Weights of a small model that answers yes/no questions on an image's attributes: encoder arch vit, fusion encoder layers 7.
Rows from block 5 of the image encoder, named by matrix and row number. Rows with one number belong to one neuron. Each number is 128 + 32 x the weight over its row's rms, rounded and kept within 0 to 255. All counts start at 0. After the name is the row's rms in percent of the matrix's.
# fc1: MLP up (encoder.blocks.5.mlp.fc1.weight, 1536x384), inputs 256-383
# fc2: MLP down (encoder.blocks.5.mlp.fc2.weight, 384x1536, transposed), outputs 256-383
fc1.312 113 [115 153 115 165 175 117 178  98 134 127 133 179  90 125 123 162 136  65 184  68  94 124 101 117  99 110 142 129 107 175 159 144 107  92  97  81 170 133 163  98 139  78  99  87 118 126 161 163 124 108 118 129 109 100 102 116  94 101 175 162 121 181 171  83 136 126 187  95 171 177  56 168 125 184 151  70 125 135  86 107 121  71 140 122  76  92 125 119 121 136 154 123 130 162 100 126  76 111 172 105  34  91 138 189 133 145 116 171 153 136 177 159 126 108 122  63 108  97 117  95 121  73 145 134 161 147 120  86]
fc1.313 101 [184 136 153 189  95  61 124  92 116 111  79 123  74  57 133 163 214 172 159 149 152 114  80 168  80 107 133 118 103 146  99 146 140 156 109 151 161 125 137 180 154 112 121 140  90 115 167 109 144 120 128 140  85 130 115 135  93  79 131 119 155  95 177  99 100 123 117 125 105 159  48 105 141 199  99 152 162 136  84 125 129 152 115 125 175 109  78  90 167 180 174 115 102 100 169  76  98 143 133 185 103 103  97 120 127 106  61  50 146 137  96 128 116 145 185 132 142  91 111 120 128  81  64 138 141 161 165 123]
fc1.314 096 [109 122  98 170 166 166 162 119 135 166  61 229 144  88 143  89 105 119 141 141 154 128 134 120 197 154 145 128 112 123 107 135 121 122 115 157 144 116 156 154 148 144 101 101 134 117  82 130  99 153 111 126 146  86 196 195 183 171 120 135 125 113 123 141  99  97 139  84 104 115 158 181 168 135 100 114 159  85 107 122 104  98 133 136 125  95 149 109  99 144 165 112 177 179 111 148 131 146 104 142  99 129 146 185 152 161 122  94 108 157  63 114 139  84 137 126 107 189 105 130 117 136 152 126 104 117 167 180]
fc1.316 101 [126 146 135 141 166 162 133 132 172 139 151  96 116 184 138  84 140 124 147 135 109  79 212  91 144 128 134 174 144 110 145  81 129  82 105 162 157  25 140 141 179  94 126 132 154 142  75 140 159 213 164 176 176  67 121 112  81 156  74 131  66 135 116 123 132 121 142 129 129  94 101  94 209 161  97 127  89 116  97  63 175 104 147 144 105 116 106  98  66 115 128 121 138 143 204 129 114 155 109 121 164 128  77 161 157 128 153  73  88 166 182  98 110  74 154 136 144  86 176 146 151 141 118 183 163 130  99 126]
fc1.317 110 [120 130 101 148 184 123 124 119 146 106 190 132 149 128 110 175 168 194  80 103 200 175 102 121 131 148 111 101 146  76  88 141 160 177 161  80  66 126 142 150 113 142 119 119 112  97 143  97 129 114 150 117 142 101 163 113 195 134 149 153 111 144 128 122 104 133 123 126 117 143 139 111 141 143  71  65 134  93 139  98 161  81  85 191  97 166 139 165 161 152  86 103 131 137 143 142 114 163  96 161 137 139 132 147 106  47  87 138 170 149 131  95 115 140 118 180 132 165 140 181  86  94 133 169 109  89 129 170]
fc1.318 089 [ 88 133 163 141 102 162 147 128 162 109  81 166 151 165 146 108 124 208 115 117  80  98 197 110 154 101  66 121  87 148 166  88  89 173 169  72 116 158  99 122 171 194  78 121 109 138 104 107 134 149 131 105 153  88 117 168  98 130 129 145  89 147 112 132 117 208 173 118 112 112 157 187 153 114 117 122  98  64 101 128 152 115 159 117  77 122 141  93 134 119  78 148 130 115  92  89 164 137 117 165  94 111 117  86  86 178 196 141  76 118 141 121 101 177 137 112 131 137 138 155 119 141  93 158  97  67 148  84]
fc1.319 089 [137  98 113  84 105 197 111 111 165 110 155 126 166 110 172 102 144 152 192 196  86 108 147 180 170 143 131 148 120 108 127  93 139 154 151  84  97 145 110 146  75 132  81 182 123 182 156 135 134 155 134 131 158 106  93 145 103 112 139 106 143 124 177 115 132 153  37 143 168 100 102 145 116 147 128 105 163 147  87 127 147 130 147 122  65 109 154 163 117 140  91 120 135 148 127 192 159 102 154 158  78 147 157 167 139 123  68 123 107 119  88 156 154 154 134 125 141 149 149 179 125 112 114 108 150  94 150  98]
fc1.320 093 [109 159 156 132 135 143 122  98 169  81 144 137 129  94 140  49 137 129 132 141 133 103 128 140 139 153 140 160 115 101  74 141  80 110 102 155 100 150  80 161 109 124  82 158 149  61  62 161 103 129 147 169 134 164 126 160 173 186 114 130 124 110 161 166 148 104 122  92  63 114 107 154 149 127 179 125 114 149 130 110  78 102 178 115 105 149 124  97  84 169 115 116 110  95 116 129  96 158  88 137 122 121  79 113 160 172 188  84 121 112 115  70 116 121 141 114 121 193 131 189 190  78 163 107 100 179 168 131]
fc1.321 097 [125 135 140 106 172 159  98 110  98  85 124 115 147  81 131  70  81 161 149 205 137  71 126  94 212 152 110 176 138 157 156 158 121 111  74 129 122 163  83  97 131 142 143  82 122 170 137 156 169 144 159 160 200 125  56 127 125  77  96 117 139 134  50 114 143  97  82 174  81 136 123 121 158 109 148 134  98 109 153 156 121 138 185  97 117 108 138 124 107 117 103  96 135  95 143  94 135 125 112 139  96  95 130 123 153 146 120  84 171  86 194  99 156 146  96 137 157  85 150  81 113 122 158 175 130  95 155 124]
fc1.322 099 [ 96 120 136 112 154 181 107 151  67 123 156 137 192 141 135 105 200  71 190 140 129 147 122 145 164 149 144 128 102 152 106 163  96 154 102 130 136 176 111 146 127 113 152 145 131 133 105 104 194 143 190 159  52 134 153 115 154 145 138 155 199 112 194 162 134 200 142 131 101 135  98  79  66 147 131  71  88  66 166  58 101 116 195 194 181 139 155 110 196  94 106 103 169 153 171  61 117 151 105 121 128  79 156  99 142  98  96 130 147 138 126 105 153 126 169 147  95 175 122 125 145  75 113 147 155 147 143 128]
fc1.323 086 [165 167 124 122 143 135 101 153 138  95 146  90 143 124 141 148  54 115  78 148 145 138 163 113 131 158  38 104 113 181 114 178 134 126 141 156 124 171 137 156 122 109 142  90 104 107 161 115 193 158 112 163 121  91 129 127 126 102 186 105 184 113 139 135 174 104  96 130 196 190 123 117  89 133 142 114 128 144  92 149 145 154 112 138 120 110 112 125 167 148  95  99 141 160 121 104  99 107 139 108 123 134 127 120 148 139 112 112 160 171 102 144 161 102 120 110 135  90  75  93 150 115 166 117 126 125 193 156]
fc1.324 106 [142 126 103 166 137 174 180 131 125 113 164 138 122 119 117 145 108 126 142 130 143 110 103  90 142 145 143 179 186 101 168 175 146  94 162  99 140 138  95 130 129 130 131  94 162 122 175  86 173 129  98 120 183 103 168  92 153  96 123 124 117 151 103 124 101  76 133 129  85 128 190 120 143 161  93 142  95 129 142  70 160 161  91 161 120 125 135  68 130 123 112 128 142 116 125 168  67  92 110 155  63 112 123 238 151 123 112 128 152 122 120 177 104 180 128 168 127 106 154 117 137 113 136 137 112  95 141 153]
fc1.325 095 [139 143  95 134 195 123  91  89 181 110 137 157 151 135 168  55 239 144 119 186 158 104 102 129 152 151 120  94 108  92 164 152 120 159 117 155 141 143 105 113 113 149 166 138 171  61 168 121  94  96 142 128 129 134  92 109 161  96 184 151 159 112  71 156 131 122 107 128 146  86 128  96 108 122 129 125  97 126  96 107 160 147  94 149 122 122 103  96 175 188  98 140  92  58 153  91  72 160 147 123 110 130  67  90  82 137 129 144 172 118 156 135  92 103 118 113  63 147  78 174 125  70  69 146 146 164 115 167]
fc1.326 117 [151 160 155 130 139 118 129 115 140  43 122 145 109  93 116 178 172  81  89 156  80 113 120 117 176 153 108 146 170 102  93 201 136 132  77 105 154 193 126 118 120  91 162 168 174  81 141 204 171 120 173 110 117 157 151 138 115  38 191 174  83 159 128 159 115  57  82 143 155 153 150 134 181 114 147 140 112 159 117 169 105  93  86  99 134  95 127  42 157 141 122 101 108  90 135 158 123 134 143 159 133 132  66 135 171 128 122  90 158 103  82 102 104 138 116  97 107 125 127 117 163 154 128 151 131 114 120 107]
fc1.327 099 [ 65 140 156 141 123  95 182 125 124 182  79 139 106 174 115 116 153  75 138  82 191 137  95 139 125 132 126 143 125 151  96 180 170 136  96 111 148 160 156 202 119 125 116 131 129 110  90 201 108 149 110 216 137 199 196 111  93 102 122  80 117 149 108 121 128 124 130 113 135 122 115 163  92 121 112 128 159  82 118  97 131  94 138 162 136  71 178 127 147 109 122 107 176 147 154 127 124 134  93 117 122 120 134  92 123 190 165 184  99 106 139 138  95 143  95 143 116 128 171 131 121  97  85 125 154 113 112 185]
fc1.328 097 [ 92 144 144  83 110 165  99 152 194  84  78  75  97  94 149 109 149 154 111 123 124 155  85 111 113 106 111 135 148  97 120 115 102  97 145 146 197 109  98 142 125  93 186 163 141  79 140 112 197 160 137 180 105 121 149 147  68 193 138 116  95 151 107 120 161 137 176 105 130 181  33 133 136 140  95 160  97 141 119 119  92 158 143 142 197 173  93 108  94 128 127 163 124 122 129  69 146 129 168  88 114 114 114  97 146  91 130  98 153 133 152 152 132 107  98  69 161 162  70 108 146 155  85 107 144 157 125 103]
fc1.329 088 [159 127 160  92 104  63 143 117 139 113 116 133 124 101 172 112 113  89 195 125  90  98 122 110 161 119 122 106 164  99 114 147 142 118 185 120 107  94 175  57 164  93  96 173 135 113 152 144 122 149 148 130 114 187  94 102 140 109 140 182 116 161 147 138 111 160 151 132 140  83 112 107 117 144 116 194 159 155  54 168 111 174 135 124 118 128 133 179  60 149 115 118 139  72 130 176 139  67 153 116  91  89 134  81 124 134 110 159 108 119 135  98 141 124 142 163 138 172 146 125 132  88 165 126  77 108 150 112]
fc1.330 088 [203 188  93 161 172 156 165 119 177 154 101 151 175 123 134 114 101 199 164  95 120 108 126 109 147 106 170 109 129 151 137 114 158 147 184 145 100 147 116 131 129 185 115  94  73 144 135 172 149 150  89 134 128 119 150 114 162 170 122 121 111 147 130  96 101 156 162 131 136 136 111 155 147 131 114 168  35  85  96 119 152  71 198 145 105 118 106 104 203  93 175 131  77 156 123  97  96 142 133 111 100 126 171 117  38 166 178 121  71 143 107 113  78 113 139  61  83  88 141  73 109  65 174 130 164 110 191 124]
fc1.331 089 [ 79 131 148 103 135 125 179  92 145 188 112 134 112 108 109  80 117 147 131 160 149  83 116 110 188 166 106 153  92 104 162 185 151 138 174  63 162  91 144 152 133  86  73 120 130  81 125 107 116 156 158 174  77 169 127 126  46  88 158 159 103 139 169 150 159 109  92 184 103 166 111 123  76 125 123 131 128 125 117 126  88 111 152 104  80 117 165 141 166 119 123 133 121 152  90  60 112 156 131 118  99  95  79 117 145 113  65 122 157 132 120 122  76 163 136 100 154 165  96 180 155  53 126 145 189 117 127  97]
fc1.332 114 [107 164 134 110 111  87  76 147 131  67 149  87 219  63 147  59 178 103 157 146 180 136 142 150 137 101  93  83 111 166  56 148  82 104 128 163 159  65 103 146  93  93 121 158 120 134 147 126 131  92  99 162 105 158 176 145  47 125  93 101 100 108 110 154 157 149 167 173 111 191  87 123 119 142 139 106 190 133  60 134 161  81 119 112 189 116  95  95 131 160 179 159 144 145 127  50 121 142 154 112  97 101  85  91 122 101 135 112 102 113 156 130 156 143 118 130 155 154 163 134 117 108  95 144 114 107 159 125]
fc1.333 105 [157  81 112 119  77 111 152  74 147 111 159 168  92 123 103 159 160 148 130 128 142 139  76 119 117 135 176  66 196  80 121 136 230 153  96 110 123 133 105 136 104 114 101 144  86 136 159 115 134 120  53 170 148  98 130 148 177 144 147 109 146  99  95 132 118  73 126 118 132 104  38 125 119 149 105 171 169 159 189 128  83 155 128 139 164 136 127 126 147 116 190 115 158 138 132 138 150 150 114 168  88  90 113 145 150  84 111 186 139  96 138 215 141 125 151 145 147 129 112 140 103 150 135 147 118 118 194 150]
fc1.334 112 [164 123 130 152 172 125 161 121 101 128  76 109  83  80  97 131 144 148 174 147 119 122 124 156  89 109  81 149 151 145 122 159 112  97 177 137 141 120 166 150 106 193 131 140 155 102 167 110 150 125 105 142 109  84 123 102 107 137 204 151  66  98 141 134  80 131 112 147 108 114 114 160 121 161 146 111 156  98 135  93 191 149 132 195 151 169 143 163 122 113 168 140  75  69 144 188 127 102  97 119 114 148  95  90 115  78 130  93 255 127 155 118 131 140 153 165  99 112 132 118 118 136 120  64  73 146 160 177]
fc1.335 113 [127 145 146 122 137 105 102 131  67 130 134 144  68  80  97  86 115 117  88 113 134 128 116 164 173  86 144 125 167 133 143 107 114 163  76 114 133  69 163 138 145 162 104 149  84 115 110 152 133  95  96 121  68 122 166  71 109 153 166 121 113 127 113 112  86 106 136 101 144 117 100 161 133  86 162 158 146 104 156 146 117 147 172 142  82 199 132 187 147 155 183  67 185  75 161 135  40 172 118 151 107  84 119 107 157  78 171 183  77 141 122 140 134 104 114 196 136  99 145 100 175  95 124 144 140 122 123 182]
fc1.336 098 [151 124  70 157 143  77 159 178 129 101 123 168 101 156 103 159  50 141 146 137 134 116 117 171 155 154 120  84 135 177 162 111 127 183 100 162 172  94 183 153 202 121 121 105 128 132 117 108 175 166 125 140 205 120  82 107 161  99 133  79 160 167 147 143  96 125 108 153 115  97 124 111 138 155 103 104 139 115 126 149 135 185 115 120 132 135 120  73 135  95 176 132 124 142 135 167 100 142  85  97  86 146 132 138 153 124 102  97  66 153 132 142  98  77 140  67 132 111 154 124 130 108  97 212  77 151 170 163]
fc1.337 103 [119 134 173 138 191 113 108 145 166  91 168 135 110 178 104  99 163 111  61 126 152 148 102 115 147 175 117 147 140  93 125 195 159 104 162 128 156 150 126 115 116 169 136  90 146  59 132 143 136 133 190 104 125  97 157  67 116 108 148 142 120 160 117 123 112  85  99 161 141 125 150  99 133 106 112  82  87 132 158 122 142 138  62 142  69 134 129 120 166 181 132 106 123 120 164 145 100 117  62 151 182 122 105 101 145 119 137 146 163 119  83  84 125 140 123 155  97 162 118 139 105 124 159 119  59 111 134 155]
fc1.338 110 [118  94 125 145  91 171 128 118 122 128  96 103 123 102  40 150 128 129 146  52 132 144 175 147 114  95 128  84 153 135 125 128 142 107 153 159 111 136  98 172 141  29 129  81 114 128 142 113 123 113 163  97 210 136 119 130 136 102 130 134 118 106 127 127 131 143 199 105 104 131 178 161 151 141 148 128 144 134 162 114 164 114  95 171 127 140 160 133 119  86 152 146 136 137  88  90 181 158  71  99 147 108 180 119 124  98 133 187 122 153  75 110 110 115 136 106 117  92 116 111 179 127 121 140 136 120 117 134]
fc1.339 103 [ 90  65  92 167 122 121  82 157 166  97 110  80 155  93 140 150 132 116 165 218 112  35 177 113 195 155  75 175 162  99 110 153 152 133 152 181 115 154  92 154 100 144 114  64 177 167 132  92  99 107 175 125 126 121  98 110  93  72 185 119 194  90  79 102 119 100 106 114 109 114 146 119  68 107 111 129  86 142 154 168 153 163 151 114  45 127 125 130 157 150  87 104 107 134 135 125 127 147  86 135  85  89  90  99 193 121 118  88 225 167  74 103 110 153  72 128  93  70  84  92 132 157 118  97 149 147  82  98]
fc2.312 108 [ 97 145 115 157 166 142 112 136 109 137 146  67  58  90 143 161 143 113  78 107 109 118  44 151  85 145  22 113 111 106 130 129 144  80 119 120  81 170 137 151 119 157  87  92 127 124 116  94 123 149  91 121 162 117  89  87  93 122  68 161 157 162  87 163 107  84 168  68 156 163 114 144  90 136 146 213 175 123 146 127 135 138  76  80 117 106 154 122 169 131 123 131  87 130  79 127  61 132  52 106 160 131 133  96 147 146 115 102 127 149 130 122 181 166 118  27 139 115 127  99 138 107  75 112  64 151 114 143]
fc2.313 105 [138 116 123 132 121 119 122 177 160 147 102  91 106 103 149 113 177 131 128 141 119 138 119 167  87  94 108 113 197 157 156 152 107 114 146  93 125 137 163 136 107 186 123 141  72  99 158  62 164 113 158 155 126 164  92  98 122 138 142 167 106 149  78  85 140 171 147 128 144 130 118 121  98  61 127 132  75 162 109 178 123 166 123  57  77 134 142 150 115 171 155 107 120 106 102 111 104 102 156  81 102 146 138  78  75 155 105 190 145  75 220 103  42  55 131 123 113 114  82 152 123  77 123 176 161 137  79 165]
fc2.314 090 [108 101 205  96 128 155  66  99 122 115 110 107  72 132  92 120 193 117 138  55 126 115 187 141 133 111 126 145 147 163 148 139 149 112 150 116 122 123 158 112 132 107  88 190 109 115 133 108 204  71 140  97 196 161  95 118 176 133 142 155  96 162 138 138  96  55  58 126 104 175 100 109 139  75  80 121 123 140 135 143 145 107 122 168  96 132 125 164  72 126  72 205 105 119 150  98 148 116 164 198 111 130 112  71 155 133 225 145 107  90 126 166 132  98 139 134 165  80  82 153 164  71 112 117 108 108 134 107]
fc2.316 104 [123 117 163  97 193 162 116 140 100 153 160 114 160 135  75 154 127  99 194 115 152 121  78 124 108  87 166 189 160  98 160 152 135 119  95 196 141 156 107 171 129 160 106  87  92 139 150 144 102  77 185 114 157 117 126 123 132  82 141 154 138 132 106 134 155  94  44  97 106 148 145  97 161  98 134 131 146 180 128 117 117 119 105 176 101 149 123 138  73 197 108 137 147 108 134 176 115 135 140 140  97  84 104 150  98 137 156 146 119 107  61  98  92 147 121 159 167  79 103 197 137 141 108  81 119  88 149 165]
fc2.317 106 [110 146 159 146 141  80  77 119 164 140 226 165 118 177 186 101  93  80 116 102 164 158 136 122 185 147 162 109 132 212 123 136 163  82 107 162 140 105 149 146 168 146  76  78 147 113 105 140 154 146 124 158 131 115 144 172 124  94 146 117 135 111 170 122  72 130 149 125 111  78 133  87 110 138 111 201 152 200 139 121 115 136  94  84 130 134 139 173 180 131 160  48 132 121 137 133 172 124 116 132  77  68 142 152 107 189 117 151  93 143 101  97 113 176 110 145 128 139 118 100 170 116 101 166 166 170  94 135]
fc2.318 106 [190 131 116 133 121  99 129 145  97 152 226 114 109  74 110 128 113 122  95 126 170 138 102 131  81 191 152 109 105 179 111 148 139  56 133 175 145 118 173 104 135  84 192  94  90 109 177 133 134  68 159 124 120 171 208  79 141 114  97  93 174 111 185 137 141  87  92 154 147 149  87 123 125 140 127  95 125 135 144 107 106 131  93  92 115 128 134 130 152 197 131 122 163 125  81 123  26  53 165 113 115 153 133 178 184  95  94 105 167 145  80 102 148 111 111 154  95 145 143  84 121 140 116  79 155 152 139 143]
fc2.319 092 [163 148 171 216 111  75 160 152  48 161 151 129 134 155  79 118 106 124  37 149 168 159  91 100 123 145 171  77 128  74 135  99 138  46 183 168 145 134 117 124 196 144 147 101 117  82 113 141 121  72 119 114 131 118 149 137 156  86 105 147  80 101 115 127 166 118 172 106  87 156 159  85 136 146  86 117 155 159 158 141  88 137 140 115 171 147 131 120 114 100 189  99 114  95 127  97  99  80  74  76 121 121 122 171  97 129 141  92 147 135 170 132 127  62  84 134 111 156 157  74 141 183 151  96 139 140 137 143]
fc2.320 091 [ 93 173  86 115 147 166 124  97 134 157 116 147 153 152 124 167 189 103 178 140 125 134 155 161 112 112 145 134 120 178 126 114 115  95 107  88 137 161 138 163 156 105 147 153 116 107 164  83 129 118  96 147 171  76 122  45 181 120 101 124 133 131 106 162  90  90  92 102 154  86 135 111 152 111 150  85 101  90  67 119 108  85 137 128  82 122 165 141 132 101 123 130 176 189 118  69 178 159 126 136  72 121 131 125  75  99 120 135  60 161 130  79 148 142 116 130 107  91 144 110 123  92 136 111 187 140 111 135]
fc2.321 096 [154 119 111 133 149 177 170 218 130 147 179 170 147 171 167 114 118 141 116 179  91  70 132 155 142 108 148 110 129 156 159 106 197 137 143 173 115 153 182 133 125 111 172  88 168 136  51 175  80 129 108 148 107  78 192 122 114 134 147 119 106 138 175 118 168 167 115 104 100  95 133 134 127  82 154 127 158 108 123 140 128 146 105 109 127 176 184  97 142 148 117 136 154 115 101 114 172  93 118 133  68 130 176 139 141 155 136 201 139 193 110 140 144 105 154 129  99 131  77 148 124 119 152 158 132 137  94  99]
fc2.322 105 [185 135 105 111 133 168 126  52 126 124 181  81 132 209 117 151 107 130  70 126 136 151 144 114  85 205 146 117 136 128 150  78 139 137 131  98  97 101 117 151 161 139 111 164 107  90 149  74  83 161 149 125 105 136 121 140 191 102 133 167 144 129 114 148 105 138 119 111 137  83  90 108  78 126  79 117 105 180 118 128  88  83 101  90  69 115 160 136  96  69 194 119 102  65 140 106 152  97 117 130 154 121 194 174 114 136 105  96 170  87 120 115 114  88 141 128 133  91  74 150 130  94 103 125 157 165 127 155]
fc2.323 080 [133 129  78  98 140 104  92 170 102 165 111 140  91 124 123 133  85 158 111  92 133 131  71  74 155 133 172 115 128  91 107 105 102 108 119 130 130  74 173 136 155 107  84  62 154  89 111 164 118 144  60 164 132 118  41 120 142 137 125  99 117 134 143 170 201 142 158 142 112 114 107 160 195 205  87 110 147 105 114 199 135 141 124 152 112 162 125 124 111 160 172 155 132 136 132 119 104 155 126 115 188 182 153 104  87  97 151 164 151  81  84 163 139 119 133 135 146 129 118 113  78 131 108 148  99  87  76 133]
fc2.324 099 [151 190  83 127 162 128 112  91 157 151 145 146 140 221 127 146 145 103 104 121 114  98 111 128 144  92 127 125 113 123 167  76 102  65 130 176 101 109  99 140 156 163 220  47 115 125 113 133 144 147 175  98 108 112 195 172 104  74 126 177 121 121  97 107  83 194 120 141 106 122 128 147 123 111 120 147 167 153 118 121 146  61 125 126 155 141 133 141  97 108 137 145 130 140 189 162 168 155 160 131  81 133 124  90 108 154 194  82 107 138 142 112  72 143 123 147 123 129 114  54 127 133  74 110 122 155  97 144]
fc2.325 090 [ 86 123  86 159 108 102  79 174 103  88 184  78 164 187 123 123 158 115 115  66 137 178 124 120 126 227 162 104 147 126 112  94 113 115 182  86 122 151 124 134 185 107  84 137 107  92 113 160  90 168 122 175 115  88 115 151 134 133 163 119 100 125 198 129 146 158 118 104 143 117 180 100 145 172 147  99 161 194 123 143 130 132 131 134  94 175 155 114 135  72 125 161 139 124 115 135 128 121  64 152 136 107 109 126  91 110  94  98 133 130 128 139 118 144 171 131 155 120  81 115 106 134 173 138 149 119 124 109]
fc2.326 103 [122 107 132 138  63 103 126 152 137 140 162  90 174 144  66 142 133 148 196 110 148 156 126 147  86 145 110 123 118 104 124 149 143 151 102 144  91 165 132  93 122 105  75 123 110 150  75 173 141  98 132 103 107 131  90 115 144  93 107 122 135 105 119 149 129 124  77 158 114 148 124  95 132 133 126  63 176 183 186 170 139 156 147 179  82 158  88 129 138 167 125 140  92 181  94 173 127 160  87  82 128 121 193 126 143 136 151 102  97 148  95 122 174 139 158 158 126  66  94  62 139 130 102 111 146 125  90 133]
fc2.327 097 [ 93 117 100 103 109 138  79 135 139 158 177  74  89 123 178 178 154 136 128 153  65 162 186 155 114 182 116 189 177 132 150 136 105 144 151 143  52 112 112 135 148 155 149 195 161 138 156  62 164 143 159 126 134  49  46 120 151 159 128 142  99 117  92 114 148 147 137  59 110 109 135 122 153 141 143 108  99  87 168 127 102 141 119  83 157 110  74 162  94 119 139 158 109 152 202 159 205 111 129 147 111 166 139 208 137  94 118 108 114 148 100 141 153 135 159 104 164 149 144  97 119 103 131 152  80 103 120 116]
fc2.328 093 [120  99 122 123  72 133 146 189 146 160 114 120 126 180  73 129 115 118 171 174 196 160  94 150 187 189 112 131  81 172 142 122 124  98 116 163 136 129 121  54 165 148 156  48 183 107 132  94  74  95 139 143 129 196 129 111 155 134 102 151 121 123 142 123 122 207 176 148 173 121 165 131 118  98 169  83 127  97 138 101  89 116 131 146 135 128 148 107 134 155 145 123 113 172  81 131 155 115  99 109 166 102 182 168 153 112 122 147  86 105 124  67 121 156 123  87 101 108 129 146 136 119 164 231 127  97 128 155]
fc2.329 103 [108 129  87 152  81 170 123 114 179 100 159 152 167 195 118 128 116 135  48 162 145 160 131 129 147 109 125 184 110 155 157  85 128 138  70 146 148 146  93 140  93 186 105 138 157  80 115 104 145 117 129 132 188  77 189 134 178 142 110  88 136 123 128 123 113  80 143 132 116 153 112 133 127 119 113  75 120 116 163 124 152  94 152  88 161 167 115 140 178 119 125 112 148 142 120 141 169 145  86 135 162 152 154 154 126 151  98  97 100 174 134 154 145 105 147  92 126  87 127 143 125 201  97  76 147 116 116 184]
fc2.330 104 [ 70 104 171 140  62  94 120  99  97 132 196 106  96 146 136 177 183  86 118 114 103  93 168 124  89 194  48 130  84  94 149 149  92 137  78 131 136 118 144 120 113 107  96 161 133 148 124 123 108  59 132 132 133 149 120 115  73 129 102  48 187 128 138 155 133 164 144  95  87 129 139 105 137  92 132  95 143 113 156 146 144 125 125  62 205 127 119 197  83 141  61 130 171  80 161 146 112 114 181 168 132 108 129 128 105  82 123 107 153 105 132 108 133 112 122 155 132 150 143 190 154 183 136 168  80 122 108 144]
fc2.331 109 [154 106  91 130 148 141 126  95 137  96 156 122 109 127  96 179 140 141  84 130 130 170 133 147  67 124 128 140 104 139  88 113 116 114 119 157 103 189 124  96 133 110 125 109 102 116 154  84 144 102  77  96 161  68 118 127 191 116 103  52 148 108 121  82 129 157 148 123 132  77 195 141 153  77 120 133 180 142 114 167 117  66 129 105 133 125 156 102 105 165 140 124 152 169 109 191 114  71  99 102 183 168 152 238 162 128 159  93 120 123  75 136 155 155 110 129 127 118 147 106 121 162 139 129  75 168  88 163]
fc2.332 106 [188 127 172 107 126 125 129 112 149 153  86  87 170 121  58 140 107 147 119 137 139 172 212 136 187  79 142 119 141 130 164 108 164  98 100  89 139 149  91 144 153  89 169  89 118  86 103 127 179 107 127 147  83 117 117  45 130 137 141 162 110 169 133  81  95 158 127 179 134 138 108 115 115 109  79 160 129 109 118 122  92 171  74 128 124 178 152  95  77  85 119 146 110  84 126 125 183 122 156 157 147 113 178 141 162 125 130 152  83  77 219  85 100 114  82 107 107 115 100 114 142  76 158 144 165 162 149 101]
fc2.333 108 [146 187 193 104 122 118 113 130 102  89  81  76  92 151 104 180 115 156 112 149  93 177 151 137  97  68 129 166 160 155 136 130 112 163 152 134 187 102 116  58 123 124 119 138 143 140  88 109 171 118 135 145 105 168 142 199 123 125 122 130 133 125  97  96 122 158 123 149 124 183  77 121  86  43 168 171 114 135 166 119 131 167 128  31 134 183 100 123  90  74 128 132 135  85 144  37  96 152 164 176 150  81 124 110 151 166 121 111 106 147 181  99  89 119 171  89 163 112 115 127 173 106  48 110 120 100 114 158]
fc2.334 108 [173 188  72 208 153 114 129 141 156 137 137 150 148  96  80 140 141 120 132 110 174 116 154 109 152 129 146 120 149 133 130 107 163 161  94 160  94 124 141 155 129 147 118 142 154 146 133 138 170 140  76  94 155  96 128 173  67 168 100 119 134  88 122 108  76 131  96 171 108 138 130  86  97 116 126 123 159 178 118 119 139 146 120 150  85 119 108 156 146 127  85 140 107 150 102  85 138 152 109 140 115  90  90 121  64 141 127  16 119 164 158 156 147 107  98 140 161 107 172 154 103 166 112  87 101  94 143 126]
fc2.335 106 [122 124 134 166  95 102  62 132 135 112 116 101 177 140 115 112 105 179 117  70  50 132 116 172 104 149 160 114 130 120 167 158 170 105 122 118  96 127  80 166  77 101  74 173 121 104 133 115 120 142 143 146  89 114 168 121 150 167 139  79 162 142 114 109 137 103 167 104 116 209 126 123 146 131 139 113  92 114  93  93 139 170  83 115 128 124 115 129 167 141 137 110 135 210 118 145 199 151 141 164 150 125 146 148 100 156 115  73 126 122 191 106 127 119 147  97 149 124  72 162 111  66 133  76 131 131 140 126]
fc2.336 089 [ 94 160 130 113 109 160  80 115  92 176 199 131 165 106 152 101 122 118 125 118 121 135  99 141 117 123 138 146 128  91  87 182 129 169 120 116  94  51 126 101 101 137  82 209  95  67 146 100  67 128  96 121 147 124  99 177 148 124 161 102 145 104  92 199 141 111 111  78 161 124  75 128 132  95 116 140 108 123 162 119 162 139 121 134  84 126 116 137 106 151 144 128 124 142 145  64 104 109 172 160 164 115 148 157  89 137 176 163 109 147 105 138 153 131 162 193 197 126  68 134 160 108 115 154 116  76 155  90]
fc2.337 093 [146 146  99 143 169 128 148 111 107 131 234 108 129 155 133 154 122 154  96 118 158 104 109 131  88 144 163  91 120 126 140 110 136 179 121 161 118 150 122 118 184 121 115  87 134 165 119 161 132 158  57 148 102 146 100 129 160 119 134 150  89 166 127 108 192  93  61 135 110 166 192 116 144 107 153 176 154 218 112 163 136 191 116 122  89 178 148 134 195 109 102 140 143 123 124 125 157 111  42 142 130 122 101 189 123 132  98 116 118 168  61 139 164 161 140 145 141 133 162 114 179 123  96 108 153 128  86 105]
fc2.338 110 [115  51 108  96 154 135  83 154 154 121 140 120 112  85 136 191 124  90 145 190 130 140 139 111  97 118 131  99 162 125 101 143 136 144 194 166  80 123 139 145 133 102 141 142 138  70 173 115 155 180 128  93 158  99 134 143 128 102 103 132 131 134 133  71  88 147 139  87  85 124 112 128 144 115 181  58 101 196 175  76 142 147 181 173 119 185 142 116 164  97 150 119 154 154 143 197 133 153 136 108 134 129 141 155 152 208 119 166 166  95 173  97 135 150 101 126 106 143 153 113 107 117 187 130  98  79 153 121]
fc2.339 100 [143 115  97 144 194 168 133 103  53 129 136 124  83 141 141 139 165 116  88  58 139 115  78 149  94 147 134  76 110 171 171 113 155 144  92 144 162 133 203  91 141 120 183  92 139 132 137 197 156 118 110  82 110 114 133 134 132 136 132 167  63 150 160 138 210 145 156 165  87  99 154 167 158  79 160 133 149 188 146 174 160 133 116 133 147 127 141 138 151 179  98 153 116  78 156 118 145 111 113 126 117 167 171 114 124 126 118 131 129 179 128 142 170 113 133 149 156 113 124 134 105 149 176 108  79 103  81 112]